config = dict(
    model='contrastive image-text model',
    dataset='photos with spoken descriptions (Open Images, Localized Narratives)',
    train_examples=203450,
    image_size=32,
    crop_scale_min=0.5,
    horizontal_flip=True,
    tokenizer='word',
    vocab_size=4585,
    loss='softmax',
    embed_dim=256,
    encoder_arch='vit',
    encoder_norm='layernorm',
    encoder_norm_position='pre',
    encoder_activation='gelu',
    encoder_mlp_ratio=3,
    encoder_head_dim=64,
    encoder_fused_qkv=False,
    encoder_bias='all',
    encoder_qk_norm=False,
    encoder_parallel_block=False,
    encoder_inner_norm=False,
    encoder_patch_size=[2, 2],
    encoder_layers=10,
    encoder_width=160,
    encoder_positions='learned',
    encoder_pooling='mean',
    text_encoder_causal=True,
    text_encoder_width=128,
    text_encoder_layers=12,
    text_encoder_norm='layernorm_no_bias',
    text_encoder_norm_position='pre',
    text_encoder_activation='gelu',
    text_encoder_mlp_ratio=4,
    text_encoder_head_dim=48,
    text_encoder_fused_qkv=False,
    text_encoder_bias='none',
    text_encoder_qk_norm=False,
    text_encoder_parallel_block=False,
    text_encoder_inner_norm=False,
    text_encoder_positions='rope',
    init='kaiming_normal',
    residual_init='none',
    optimizer='soap',
    beta2=0.95,
    lr=0.0038,
    beta1=0.9,
    shampoo_beta=0.95,
    eps=1e-08,
    precondition_frequency=20,
    max_precond_dim=1536,
    one_sided=False,
    adamw_lr_other_params=0.0022,
    gradient_centralization=True,
    steps=4800,
    batch_size=128,
    epochs=3.0,
    lr_schedule='wsd',
    decay_fraction=0.3,
    final_lr_fraction=0,
    warmup_steps=960,
    weight_decay=0.09,
    adamw_weight_decay_other_params=0,
)
Rows from block 9 of the text encoder of a small contrastive image-text model, named by matrix and row number. Rows with one number belong to one neuron. Each number is 50 + 12 x the weight over its row's rms, rounded and kept within 0 to 99. All counts start at 0. After the name is the row's rms in percent of the matrix's.
Before each neuron's rows are labels from the 100 texts, of 14976, where the neuron reaches its highest value: "fires on" is the input token at the peak. Only what is clearly more common there than usual is listed. The data: photos with spoken descriptions (Open Images, Localized Narratives).
# fc1: MLP up (text_encoder.blocks.9.mlp.fc1.weight, 512x128), inputs 0-127
# fc2: MLP down (text_encoder.blocks.9.mlp.fc2.weight, 128x512, transposed), outputs 0-127

fires on: "yellow"
fc1.79 090:28 47 40 58 47 51 48 53 28 41 44 46 45 42 62 25 36 40 34 29 38 34 45 58 41 46 51 46 66 35 53 39 23 65 43 38 48 29 71 48 56 35 57 43 36 49 42 43 52 28 53 52 52 63 63 38 61 51 45 30 56 43 36 65 33 60 50 65 52 41 61 59 77 53 67 46 57 33 56 55 57 74 48 40 28 52 69 55 42 46 47 63 44 46 79 65 31 38 48 40 40 63 58 57 33 27 35 49 45 50 58 52 59 44 55 45 71 76 56 41 57 69 50 50 50 47 49 44
fc2.79 092:23 56 43 48 44 55 54 59 49 52 81 43 43 53 46 57 55 74 41 40 48 65 48 20 53 44 62 64 47 42 51 45 42 55 37 22 43 36 54 37 52 58 45 61 52 61 50 51 41 41 53 20 52 71 42 49 58 38 38 83 47 55 38 47 42 32 57 40 50 47 58 55 48 47 24 42 61 51 41 50 53 55 39 70 44 51 47 50 45 51 52 74 59 53 41 51 36 52 50 63 28 37 31 58 72 46 53 65 53 29 59 45 48 36 56 39 34 33 33 53 68 56 72 58 64 72 36 40

fires on: "mic"; "smiling"; "microphone"; "see"
fc1.73 082:34 59 35 35 46 77 52 78 39 74 35 46 45 39 54 68 47 56 53 23 57 38 66 44 58 54 42 53 61 58 45 37 72 68 43 64 46 50 49 49 63 53 64 42 33 50 36 59 56 61 41 49 47 45 47 35 34 58 55 43 57 37 28 50 56 52 73 66 42 54 64 53 49 53 53 66 39 35 52 60 44 53 38 47 33 43 31 38 59 43 17 49 42 53 54 44 44 48 35 34 30 50 43 51 48 44 52 40 29 53 42 43 58 72 25 54 26 39 37 62 45 36 64 42 59 66 63 63
fc2.73 084:67 52 63 37 50 70 40 32 32 68 52 45 69 65 53 70 43 42 56 75 43 45 54 60 56 52 64 42 56 46 61 52 63 73 47 41 43 53 52 46 57 33 56 51 43 65 61 65 31 33 56 48 52 65 57 38 49 74 32 48 58 48 49 51 51 77 74 41 69 48 46 50 38 28 62 50 52 43 63 41 48 38 48 60 27 36 46 40 42 53 56 51 68 37 75 56 34 59 55 63 67 34 59 49 27 58 33 54 36 40 58 54 61 57 40 50 42 56 33 47 35 47 32 42 41 76 42 41

fires on: "grass"; "grassland"
fc1.338 113:58 36 44 58 60 64 68 40 78 59 66 58 34 38 44 35 71 36 53 40 67 40 54 62 54 42 25 50 51 43 49 32 32 59 43 49 36 70 48 63 52 34 53 48 55 59 67 47 49 56 48 58 49 50 48 47 70 33 85 28 54 47 61 74 62 51 57 50 43 70 65 47 43 35 51 47 51 61 53 66 49 57 52 46 42 23 50 69 50 47 64 43 63 36 40 57 49 41 49 53 38 29 37 50 57 60 50 73 37 38 54 57 57 57 30 47 46 56 28 37 31 47 32 33 56 51 73 50
fc2.338 114:55 50 45 65 47 59 57 48 73 35 29 67 40 53 42 35 37 55 57 61 61 40 55 35 81 65 53 44 72 34 41 44 50 50 66 51 59 68 42 46 38 42 54 43 31 64 64 41 70 47 62 56 51 40 44 28 58 44 46 46 63 39 53 80 53 51 66 50 44 58 75 52 52 47 54 56 44 51 34 42 57 67 55 82 59 30 46 44 52 62 60 71 77 45 58 66 38 37 53 72 55 29 50 63 42 53 70 47 56 63 53 47 54 62 50 27 47 53 39 44 55 51 42 30 60 38 41 52

fires on: "yellow"; "white"
fc1.68 079:43 19 61 44 42 52 61 63 43 33 55 34 56 33 45 43 72 39 55 52 50 43 41 72 41 51 54 81 51 41 61 39 69 59 41 33 48 46 52 44 51 57 35 43 16 55 51 31 64 52 49 83 53 34 44 54 51 52 53 42 61 63 51 56 53 61 41 52 31 43 56 46 45 39 31 44 51 37 50 74 20 44 63 38 32 34 62 38 50 46 72 44 55 47 61 28 56 35 43 62 41 56 47 51 45 51 34 46 56 47 51 48 31 30 61 56 36 50 51 71 59 49 59 47 44 62 68 45
fc2.68 081:55 71 47 47 64 44 39 46 46 61 41 48 32 52 53 33 64 47 35 72 53 46 46 61 42 63 57 46 51 44 36 41 45 53 57 46 22 46 52 40 26 43 28 29 42 38 40 34 48 18 42 35 49 46 34 77 44 28 37 57 43 55 41 45 41 32 62 45 49 45 50 36 48 49 63 54 52 43 48 43 47 58 58 60 45 51 43 66 35 40 59 46 65 39 47 74 57 41 61 26 39 38 45 75 51 32 31 44 45 68 49 32 82 67 51 42 49 51 52 53 55 53 57 64 58 36 37 69

fires on: "yellow"
fc1.511 084:52 49 48 52 47 48 35 51 55 52 59 70 43 40 64 55 69 64 38 49 43 52 43 47 35 47 59 47 44 37 60 38 63 33 50 51 44 28 40 43 49 47 29 27 50 41 44 53 50 34 47 37 84 47 45 61 57 38 54 68 82 38 63 58 50 54 26 45 47 18 49 66 73 56 46 56 43 61 55 59 56 43 44 56 28 72 41 41 47 45 54 71 57 56 39 32 39 33 56 53 59 63 60 46 41 48 58 52 70 48 58 60 47 12 54 33 69 52 48 50 32 66 47 58 59 57 65 53
fc2.511 091:39 46 57 54 62 59 53 56 70 48 47 30 53 79 42 67 58 47 57 25 64 46 56 43 34 55 52 49 25 39 42 38 32 57 70 21 45 39 69 39 36 51 61 53 34 34 62 55 49 47 42 52 53 56 57 63 40 54 51 51 47 66 33 47 46 71 56 47 60 73 22 24 57 48 46 48 72 58 58 54 46 72 44 55 52 52 56 36 61 54 52 58 58 42 40 71 51 52 31 46 60 25 65 57 59 44 39 58 50 60 60 56 34 55 48 48 43 69 14 56 38 42 68 49 57 50 53 47

fires on: "grass"; "grassland"
fc1.433 093:60 60 44 59 34 24 57 49 67 50 61 59 38 62 34 37 57 34 58 61 80 62 40 37 54 37 39 47 28 50 47 41 50 66 65 41 36 63 60 41 34 51 54 42 55 53 52 61 59 52 64 36 45 30 52 43 37 55 55 44 45 30 46 62 39 44 33 60 21 45 67 53 50 43 66 59 59 51 69 62 58 68 47 54 71 45 37 51 32 57 46 40 70 50 72 34 44 42 58 55 57 48 55 40 55 43 63 35 46 13 55 67 67 37 44 67 52 45 50 46 48 43 48 45 51 30 73 59
fc2.433 095:46 22 50 30 49 56 68 45 42 54 51 60 68 34 59 33 53 62 50 55 50 44 55 55 34 52 52 69 43 39 32 36 46 68 58 46 53 53 45 37 33 35 55 55 48 66 54 35 60 53 29 63 52 58 47 41 51 64 68 35 42 64 64 51 66 51 64 24 36 49 54 59 61 48 58 69 26 48 41 56 39 55 36 71 35 38 62 57 60 51 17 52 34 36 28 58 45 39 40 52 55 46 41 65 60 52 40 72 48 55 39 65 67 59 68 32 45 56 33 64 31 35 52 46 52 55 63 61

fires on: "here"; "four"
fc1.332 091:52 39 44 58 64 47 57 69 40 66 35 40 78 47 40 52 41 69 62 24 37 45 46 47 57 56 49 51 52 36 49 42 51 33 48 59 40 16 45 61 47 50 50 25 49 48 55 54 64 39 38 47 47 47 34 36 37 44 55 50 69 48 52 32 63 65 42 51 30 47 55 30 59 40 42 48 31 67 31 51 44 70 57 47 60 36 53 68 39 55 46 41 44 68 68 38 48 35 63 55 52 61 56 33 50 46 34 41 62 22 54 37 67 37 53 70 50 30 74 41 34 34 52 46 53 68 56 53
fc2.332 104:67 54 44 61 31 44 47 37 52 49 75 49 25 45 81 59 46 28 41 25 59 48 32 44 48 65 52 55 68 57 52 69 46 47 63 56 49 72 58 56 31 54 43 62 56 47 50 64 53 61 39 42 37 48 46 50 45 63 39 49 49 48 54 62 50 28 61 53 43 19 54 39 35 53 49 55 51 44 65 45 67 39 30 54 43 46 28 37 63 43 51 35 59 57 30 36 47 56 40 47 40 38 51 63 56 43 44 65 49 72 39 44 47 62 55 32 43 63 26 55 59 44 25 73 63 27 53 51

fires on: "yellow"; "wall"
fc1.429 104:60 57 41 60 40 43 46 44 48 42 42 40 39 50 50 36 64 49 34 55 68 64 45 43 39 38 36 39 76 43 66 42 60 38 73 64 58 44 48 61 62 63 36 26 58 43 47 74 34 57 55 37 69 61 76 36 51 34 40 58 57 38 65 36 60 59 65 65 58 30 46 47 45 48 52 21 75 44 74 44 53 45 76 54 49 44 46 67 44 60 56 49 36 60 65 53 70 49 43 51 48 46 19 61 33 51 56 46 50 39 53 51 44 38 42 64 33 43 57 58 48 54 63 46 70 37 46 39
fc2.429 097:61 61 55 44 50 57 50 43 55 33 62 54 43 69 50 56 48 72 50 44 42 73 52 55 70 53 70 53 49 45 47 51 30 68 65 42 39 40 42 28 50 37 57 54 48 55 29 58 44 30 55 29 58 28 51 44 52 55 64 72 31 44 52 54 58 29 70 46 45 43 35 40 46 55 46 63 59 38 55 43 35 52 43 77 64 56 29 44 50 37 63 30 68 47 46 39 37 42 63 60 28 49 52 51 43 45 53 49 58 68 56 54 54 33 67 66 60 65 40 30 45 48 73 44 28 54 27 67

fires on: "woman"; "girl"; "women"; "person"
fc1.38 083:70 38 34 34 50 63 45 58 47 54 49 41 15 67 35 58 68 68 66 46 47 33 63 76 47 82 66 55 60 49 37 51 61 58 62 77 25 47 43 45 54 67 41 39 60 45 50 45 38 44 53 39 39 46 53 39 55 29 27 42 50 34 53 35 50 43 59 55 36 43 43 68 46 66 47 49 43 64 45 59 59 53 34 68 43 54 39 51 75 53 59 19 67 50 67 44 62 50 63 55 61 45 48 49 57 59 44 46 60 50 45 61 56 42 58 46 41 34 60 55 44 61 44 51 35 57 45 67
fc2.38 085:39 56 38 51 64 55 39 51 35 66 37 40 48 54 57 61 59 50 56 39 39 54 37 39 26 68 45 68 50 48 38 48 61 43 20 49 67 74 39 39 33 50 55 41 76 67 55 82 70 64 53 29 46 37 42 43 62 52 59 59 52 50 58 63 81 35 33 48 26 32 52 57 38 49 45 55 43 47 48 56 31 39 51 54 51 63 57 38 42 53 33 50 47 56 27 45 64 48 73 63 62 48 41 45 61 33 52 53 56 51 75 46 37 53 34 42 63 47 66 44 55 54 53 46 58 63 59 50

fires on: "blue"; "green"
fc1.166 083:38 52 63 53 37 35 58 41 37 21 73 56 31 64 39 60 63 38 52 50 49 51 45 43 51 56 66 46 58 38 56 60 33 60 64 50 47 49 60 44 39 65 57 46 51 49 58 24 49 46 56 65 37 52 38 65 26 38 57 68 18 57 67 49 58 34 36 56 69 41 62 59 53 57 46 70 51 48 46 49 36 36 47 43 60 53 44 49 35 59 34 72 65 49 53 40 45 37 50 42 57 75 51 63 38 59 54 42 45 49 61 34 60 43 42 69 51 57 88 39 29 42 55 61 38 60 57 32
fc2.166 090:60 34 53 43 43 49 49 45 66 40 60 26 63 41 64 39 30 61 42 38 50 44 39 48 33 36 39 51 41 56 30 52 43 35 30 34 55 46 68 56 45 54 55 65 42 57 46 51 44 23 49 38 49 36 58 61 46 71 41 40 64 55 64 47 58 51 58 57 57 48 51 66 42 66 61 63 51 57 56 54 56 58 30 47 30 60 72 35 53 37 52 25 48 33 47 58 63 61 48 56 61 43 17 48 44 42 42 42 68 42 53 58 68 72 64 38 46 48 39 52 78 32 43 24 45 54 50 78

fires on: "woman"
fc1.176 145:53 56 41 47 36 45 41 53 32 48 51 68 71 48 59 38 44 55 40 66 49 55 48 61 67 35 43 42 60 64 47 51 77 49 81 44 51 41 30 42 44 40 53 45 74 44 38 45 37 38 65 63 50 33 26 67 63 38 45 53 41 55 57 38 51 51 58 62 73 27 36 61 58 22 47 37 57 32 49 65 39 72 57 46 73 70 41 61 62 46 49 55 59 54 52 71 54 26 46 57 66 46 47 41 42 47 59 52 44 21 60 40 49 34 45 38 52 40 40 57 46 48 56 60 71 55 41 43
fc2.176 131:54 58 43 27 18 54 53 44 42 60 62 41 58 65 45 56 59 69 58 51 44 62 23 57 48 44 45 36 58 61 24 55 55 52 70 38 34 74 50 44 42 63 47 43 59 47 39 39 73 28 66 67 42 31 38 47 48 28 38 45 59 70 43 53 65 53 49 40 53 43 36 33 51 46 45 42 62 49 56 50 41 48 27 50 64 67 30 55 37 46 60 62 73 49 41 26 65 45 35 57 45 39 32 57 39 47 54 53 31 51 47 49 46 55 39 51 49 56 48 44 62 56 81 60 68 42 50 60

fires on: "blue"; "brick"; "red"; "stones"
fc1.64 092:44 53 46 76 59 32 53 46 39 31 54 42 41 45 44 81 53 53 31 33 53 49 40 51 36 47 73 53 59 28 45 58 48 52 53 56 45 48 43 61 24 60 38 58 35 66 48 71 47 70 49 49 46 51 38 61 60 64 70 45 26 63 58 50 39 44 67 74 55 54 51 36 54 34 41 53 52 24 41 53 52 53 48 49 68 64 47 26 49 37 34 43 32 55 61 47 23 52 30 42 37 60 54 43 37 34 44 34 53 59 60 41 38 57 50 34 65 39 49 60 30 52 59 60 57 65 30 44
fc2.64 097:24 46 62 53 48 45 45 48 61 68 31 68 73 63 55 37 42 73 53 64 58 63 46 41 54 18 48 53 21 62 48 62 26 44 41 55 51 60 51 49 55 57 53 55 40 45 34 58 33 40 69 61 47 38 56 46 50 20 47 66 42 39 51 47 38 47 55 66 35 40 44 52 53 48 44 46 61 64 56 66 42 33 35 48 54 55 51 32 54 57 42 34 56 51 47 77 53 50 60 41 67 65 53 26 56 36 45 56 56 31 47 39 23 44 58 57 47 42 63 66 70 60 29 50 51 52 59 62

fires on: "woman"; "man"
fc1.466 107:47 39 78 44 30 58 57 65 76 75 51 61 54 73 55 47 56 37 57 40 37 37 59 66 53 41 56 64 53 52 57 39 42 49 52 48 69 61 35 32 44 50 29 51 47 66 57 34 54 53 43 32 36 38 64 44 45 49 61 45 54 66 44 53 65 48 31 50 34 43 61 43 56 70 27 43 69 24 54 56 44 42 45 41 42 26 53 36 73 51 51 51 67 46 54 37 45 38 37 35 42 48 46 52 47 38 59 65 51 57 50 34 33 44 52 58 41 64 40 29 54 66 55 24 41 33 37 37
fc2.466 101:47 42 61 43 81 32 41 25 51 42 36 58 67 65 34 38 41 47 38 44 58 37 45 54 55 47 44 44 45 46 78 66 52 63 59 70 56 59 53 60 63 58 45 51 57 49 50 70 41 53 83 66 42 42 31 42 38 52 52 41 37 66 52 59 38 66 50 50 65 70 40 45 66 70 40 62 67 54 48 46 47 45 71 52 39 34 64 48 60 31 42 53 47 53 44 53 42 51 57 61 67 61 51 46 39 55 49 54 44 32 63 54 55 43 52 43 67 74 37 39 60 57 42 72 41 79 73 65

fires on: "here"
fc1.316 087:47 53 43 38 46 57 48 76 43 37 45 60 53 66 69 59 29 58 18 53 42 59 64 52 47 48 38 40 67 45 49 35 39 53 29 68 45 59 41 60 40 42 54 41 47 29 45 61 59 54 26 37 59 36 75 40 28 40 60 30 66 52 48 46 35 55 86 41 32 50 55 53 41 67 42 48 45 39 50 51 51 33 58 42 51 61 50 50 37 49 45 42 52 43 59 48 51 37 21 50 50 40 41 24 52 30 76 27 42 68 56 47 49 54 32 47 60 43 44 65 48 46 46 49 40 35 44 49
fc2.316 090:44 40 43 47 70 33 24 48 41 64 41 37 69 39 30 19 49 39 80 36 35 41 41 24 46 51 40 63 46 49 38 47 55 56 59 60 46 58 58 44 62 39 30 63 34 63 40 52 34 48 38 68 63 48 32 53 54 66 73 47 38 26 69 39 33 44 37 57 37 67 68 53 63 53 61 56 63 29 33 36 50 43 44 54 67 65 57 49 59 61 50 47 39 52 50 43 34 47 54 65 60 40 41 69 56 49 46 43 57 40 60 53 63 31 46 55 36 56 56 44 50 29 48 54 53 40 48 44

fires on: "trees"
fc1.7 107:37 56 66 37 60 31 51 54 43 53 49 49 46 70 60 60 64 42 42 40 53 71 43 39 43 48 49 41 41 46 46 36 52 43 46 57 37 45 48 50 38 55 64 48 58 41 47 55 43 73 46 71 35 49 38 32 49 63 51 64 53 51 44 71 46 62 48 40 14 67 36 40 46 34 39 63 51 89 50 54 71 65 46 63 67 44 44 68 68 45 51 61 57 59 52 40 40 47 58 64 67 57 64 42 51 55 56 48 36 54 80 47 56 45 67 53 71 38 57 63 22 42 67 41 37 68 61 53
fc2.7 098:66 42 42 47 38 49 62 44 62 33 55 48 45 51 44 69 24 42 62 33 66 60 24 50 27 56 45 56 58 25 48 36 37 56 65 43 46 43 42 59 48 57 58 58 58 23 42 44 33 55 48 37 31 41 37 39 82 68 59 73 52 46 44 43 66 36 40 49 44 59 56 41 48 65 69 47 51 49 50 32 37 45 59 35 61 57 45 53 29 47 68 53 34 58 48 59 50 50 23 57 76 72 45 48 49 42 42 43 61 63 47 49 39 40 66 41 39 49 23 42 59 42 64 53 46 52 59 60

fires on: "<end>"; "pool"; "."
fc1.320 080:32 50 36 45 44 62 68 50 54 48 45 49 57 67 38 36 35 35 40 63 67 38 59 54 39 70 72 54 55 69 55 54 37 45 63 32 48 40 28 56 77 51 45 58 70 54 52 60 74 56 62 41 46 35 51 77 35 59 63 62 32 55 46 31 49 44 33 40 39 69 48 41 42 72 49 69 33 27 53 49 52 46 45 41 40 71 35 62 43 66 48 41 31 40 26 40 61 69 54 53 63 50 38 58 42 36 45 44 39 66 53 55 45 59 42 59 36 60 38 59 36 46 43 51 57 44 54 41
fc2.320 088:65 43 59 60 60 51 45 61 54 68 31 41 53 41 56 55 45 38 46 52 62 40 35 36 52 51 40 33 49 24 55 28 50 38 30 47 32 51 80 66 52 45 58 59 41 24 51 40 39 63 51 29 49 47 21 63 36 59 49 68 39 62 40 59 54 45 54 28 52 45 41 53 39 48 72 37 51 35 53 62 55 68 60 32 49 30 62 62 50 52 46 52 64 56 61 50 48 43 64 52 49 76 43 65 55 47 63 64 58 45 46 60 45 49 56 41 62 57 71 31 38 29 60 58 71 27 48 35

fires on: "<end>"
fc1.255 127:58 66 62 52 53 51 69 64 38 32 44 58 59 53 55 32 37 46 50 42 36 63 24 44 24 50 21 51 51 51 36 49 53 62 57 30 53 65 60 43 71 71 67 59 40 61 46 62 55 48 62 59 38 50 61 58 72 34 28 58 62 56 41 59 51 65 64 41 34 38 40 68 75 39 53 82 54 44 45 43 59 66 56 55 32 61 61 47 50 50 54 48 46 48 32 36 36 57 56 59 63 54 64 47 41 44 47 55 54 30 48 37 65 59 20 47 61 45 47 24 48 56 45 54 48 39 43 49
fc2.255 122:59 63 56 48 57 52 43 53 45 25 71 41 39 46 48 24 65 57 50 37 66 46 41 52 36 53 31 63 55 43 38 47 48 43 43 63 53 47 41 52 58 69 47 48 43 41 39 42 41 65 48 55 50 26 57 39 57 41 53 70 56 58 56 51 80 40 54 55 39 59 47 49 67 39 49 64 33 46 45 54 49 53 51 65 43 73 70 31 64 42 46 50 38 67 50 48 25 77 47 53 38 60 57 28 60 55 48 38 65 71 56 39 43 63 42 58 48 26 52 39 25 34 69 48 70 31 44 26

fires on: "yellow"; "brown"
fc1.93 080:51 52 67 53 35 36 51 65 64 51 57 55 56 66 60 55 63 64 46 54 34 49 51 39 67 64 45 51 53 61 62 19 56 64 50 51 63 48 46 54 51 60 38 40 42 72 50 36 17 49 39 57 45 44 31 79 52 46 65 29 54 41 52 58 48 36 58 53 65 35 37 51 55 29 56 61 47 70 64 60 44 50 75 51 39 37 40 32 60 42 74 47 69 61 36 34 55 37 41 71 45 51 45 40 40 37 68 45 46 46 48 55 45 62 32 46 61 44 51 50 52 44 65 70 35 41 57 80
fc2.93 084:70 38 62 40 82 43 60 59 55 34 51 59 37 58 48 41 54 48 59 47 52 67 46 52 55 32 32 52 63 50 40 29 58 32 41 62 26 78 59 53 57 41 66 39 34 33 29 58 60 46 50 43 50 58 43 49 65 56 53 47 52 49 36 35 54 45 35 58 47 55 42 53 29 43 55 55 52 61 58 64 55 48 49 52 42 74 38 64 43 72 27 54 59 53 60 35 53 69 48 32 72 52 41 41 30 49 21 36 74 51 68 42 50 48 48 48 57 34 57 59 42 49 74 38 29 49 43 53

fires on: "<end>"; "black"; "see"
fc1.346 093:51 44 41 54 27 32 48 52 53 46 45 55 48 58 44 42 52 51 47 34 57 52 45 54 45 61 45 46 81 60 41 48 45 61 46 31 50 37 55 26 39 63 57 46 60 37 67 50 45 64 54 80 34 52 64 58 40 52 54 62 63 46 63 43 21 33 57 68 32 17 51 59 85 56 58 68 59 60 56 66 41 77 54 44 47 64 39 43 56 71 42 69 61 40 58 52 59 50 56 49 51 50 37 34 61 39 34 44 66 61 69 56 56 53 47 57 59 50 53 54 32 40 45 30 59 43 29 54
fc2.346 100:41 49 49 51 48 44 42 50 52 61 50 69 50 34 62 44 41 46 29 57 37 37 74 45 31 62 36 29 48 58 32 55 42 65 62 32 58 38 65 65 43 60 38 47 58 60 39 51 58 56 57 55 47 54 61 32 63 26 29 53 37 47 38 48 72 30 46 42 43 24 49 33 77 40 49 52 41 44 30 54 68 52 43 41 63 62 41 54 63 60 66 38 54 64 47 57 33 49 56 60 55 50 54 40 56 54 55 23 51 43 63 41 42 69 60 45 37 32 32 67 44 53 44 54 31 57 17 48

fires on: "<end>"; "and"
fc1.22 114:65 57 53 43 29 68 62 68 61 29 41 41 76 49 58 53 43 49 43 70 34 48 41 70 46 60 34 33 63 63 57 68 47 44 39 39 39 45 53 31 22 66 67 55 64 59 43 46 29 34 43 70 60 64 39 50 61 50 68 62 69 69 35 48 45 62 52 48 54 66 40 44 50 45 61 39 40 41 57 45 29 43 38 39 53 36 75 52 46 53 35 54 60 63 39 34 35 46 41 51 51 56 36 49 56 53 44 52 48 27 49 58 34 48 34 59 32 48 54 57 32 31 59 52 63 37 54 61
fc2.22 108:69 57 58 61 23 70 58 52 56 23 55 40 51 45 46 47 41 26 58 68 60 64 36 44 45 46 59 49 58 59 44 51 72 46 43 65 40 53 64 48 53 37 72 44 50 36 50 57 67 66 64 62 33 62 50 58 36 47 38 46 59 50 49 48 48 43 58 47 28 67 67 63 50 33 25 38 47 36 47 42 46 63 67 50 53 35 70 53 59 32 51 61 35 49 62 44 56 43 62 56 63 57 38 25 42 79 61 43 44 50 55 42 52 68 51 67 32 45 37 48 26 67 39 33 66 56 56 48

fires on: "trees"; "flower"
fc1.410 088:43 50 65 64 63 66 38 34 46 43 50 40 37 52 66 51 59 65 51 62 35 53 40 72 39 55 67 29 55 52 28 53 52 44 60 55 45 32 57 50 62 67 45 45 58 55 39 38 40 46 59 53 40 46 67 54 59 61 17 62 67 55 49 43 75 51 47 61 40 53 56 61 49 43 59 44 71 69 47 49 56 80 71 72 27 43 62 61 36 61 36 45 60 55 58 51 41 60 59 52 74 63 34 71 47 45 59 40 65 51 81 53 64 47 46 55 52 37 49 60 35 50 65 45 41 59 44 67
fc2.410 080:33 71 43 45 60 62 44 77 34 59 40 68 42 59 34 60 53 54 68 51 33 50 61 53 59 37 53 62 39 62 50 74 53 58 55 41 41 51 40 85 68 37 41 47 32 41 64 51 52 53 59 40 64 43 32 68 64 63 55 47 45 45 46 52 57 54 51 53 71 45 37 24 45 48 25 59 36 47 63 32 40 46 42 60 41 57 40 40 41 42 55 68 65 58 63 45 20 48 76 53 63 42 45 62 60 37 62 42 64 52 47 45 48 25 55 61 46 67 42 56 47 54 50 69 30 58 50 50

fires on: "yellow"
fc1.483 090:49 46 44 56 33 56 57 74 59 57 64 54 29 39 59 34 71 56 39 44 68 64 37 52 32 34 68 36 70 32 67 60 55 28 43 59 37 30 47 47 44 38 51 22 56 49 48 55 51 46 53 36 58 44 25 67 47 37 50 68 49 63 34 60 44 42 38 36 63 38 53 67 65 45 54 43 29 39 67 40 58 48 61 71 42 71 75 56 67 33 44 68 39 60 46 48 47 47 53 39 32 52 56 57 45 42 53 48 42 43 44 41 65 30 43 63 64 53 54 42 74 49 55 43 55 57 51 56
fc2.483 111:61 42 57 39 38 62 42 49 64 52 60 42 37 49 38 39 60 61 47 39 55 66 29 36 49 39 49 55 43 48 64 58 45 34 54 37 50 52 31 71 59 57 36 48 44 44 76 39 76 32 52 42 50 43 47 53 45 37 31 57 32 40 34 31 37 22 57 32 41 54 57 45 62 22 45 51 51 58 84 54 62 70 69 63 53 63 38 40 52 72 74 66 51 56 43 64 41 64 68 63 45 57 51 47 39 45 52 53 46 46 42 57 58 47 49 54 75 27 63 44 64 64 55 51 56 49 63 51

fires on: "trees"; "<end>"; "plants"
fc1.378 113:59 54 20 54 49 57 43 49 36 57 52 59 63 51 33 43 51 38 73 57 53 40 48 54 59 47 41 41 44 41 61 19 53 56 59 40 49 56 35 43 51 66 41 41 44 52 45 55 46 42 64 46 50 60 58 69 34 60 55 49 56 39 39 35 56 40 32 46 68 55 64 44 48 48 51 50 39 34 48 44 61 50 13 45 33 52 62 53 33 74 38 21 56 61 40 50 37 56 52 71 65 38 52 89 24 52 34 45 47 40 65 39 59 32 52 70 56 71 56 33 49 50 41 49 51 56 56 37
fc2.378 122:49 52 31 53 41 54 58 45 60 70 27 42 58 64 69 39 40 28 48 53 80 35 47 59 61 69 39 38 50 35 52 32 66 36 48 52 46 37 47 53 43 46 37 12 55 21 37 33 47 58 50 36 60 34 59 62 69 53 44 36 58 48 35 38 46 47 50 58 52 50 38 37 53 64 56 64 30 24 43 60 60 46 48 45 44 48 47 61 44 52 39 58 52 64 38 42 53 25 37 62 76 27 58 47 42 53 46 53 59 43 37 51 64 44 53 51 44 53 39 34 41 37 42 52 61 50 66 29

fires on: "blue"; "dark"; "."
fc1.170 100:45 67 59 54 34 51 47 46 59 51 71 42 47 33 46 62 43 44 46 14 37 64 51 36 27 51 49 45 45 46 60 55 43 38 47 44 44 42 38 30 55 50 73 37 51 32 53 56 61 48 75 50 49 52 41 31 40 31 48 55 62 58 53 54 51 58 61 63 59 47 61 51 28 48 41 43 37 33 62 43 51 40 52 58 46 65 38 78 63 68 74 52 51 49 53 56 62 39 40 37 70 87 31 57 48 52 62 52 63 65 53 78 62 44 34 43 51 60 66 54 51 56 28 64 61 51 60 52
fc2.170 096:56 53 71 54 51 72 65 50 47 45 29 47 51 51 35 51 53 52 53 57 52 36 45 47 64 56 52 59 48 25 40 34 72 62 42 57 63 61 62 49 29 50 41 44 66 59 35 27 42 37 31 49 60 18 57 45 59 67 57 32 35 43 53 71 31 36 62 51 49 34 46 54 70 49 76 48 65 63 38 34 40 38 43 37 56 34 65 35 64 37 27 51 58 50 36 56 49 50 37 52 49 35 52 55 33 30 64 54 50 47 26 59 35 36 55 55 44 59 56 58 65 59 39 37 54 35 47 41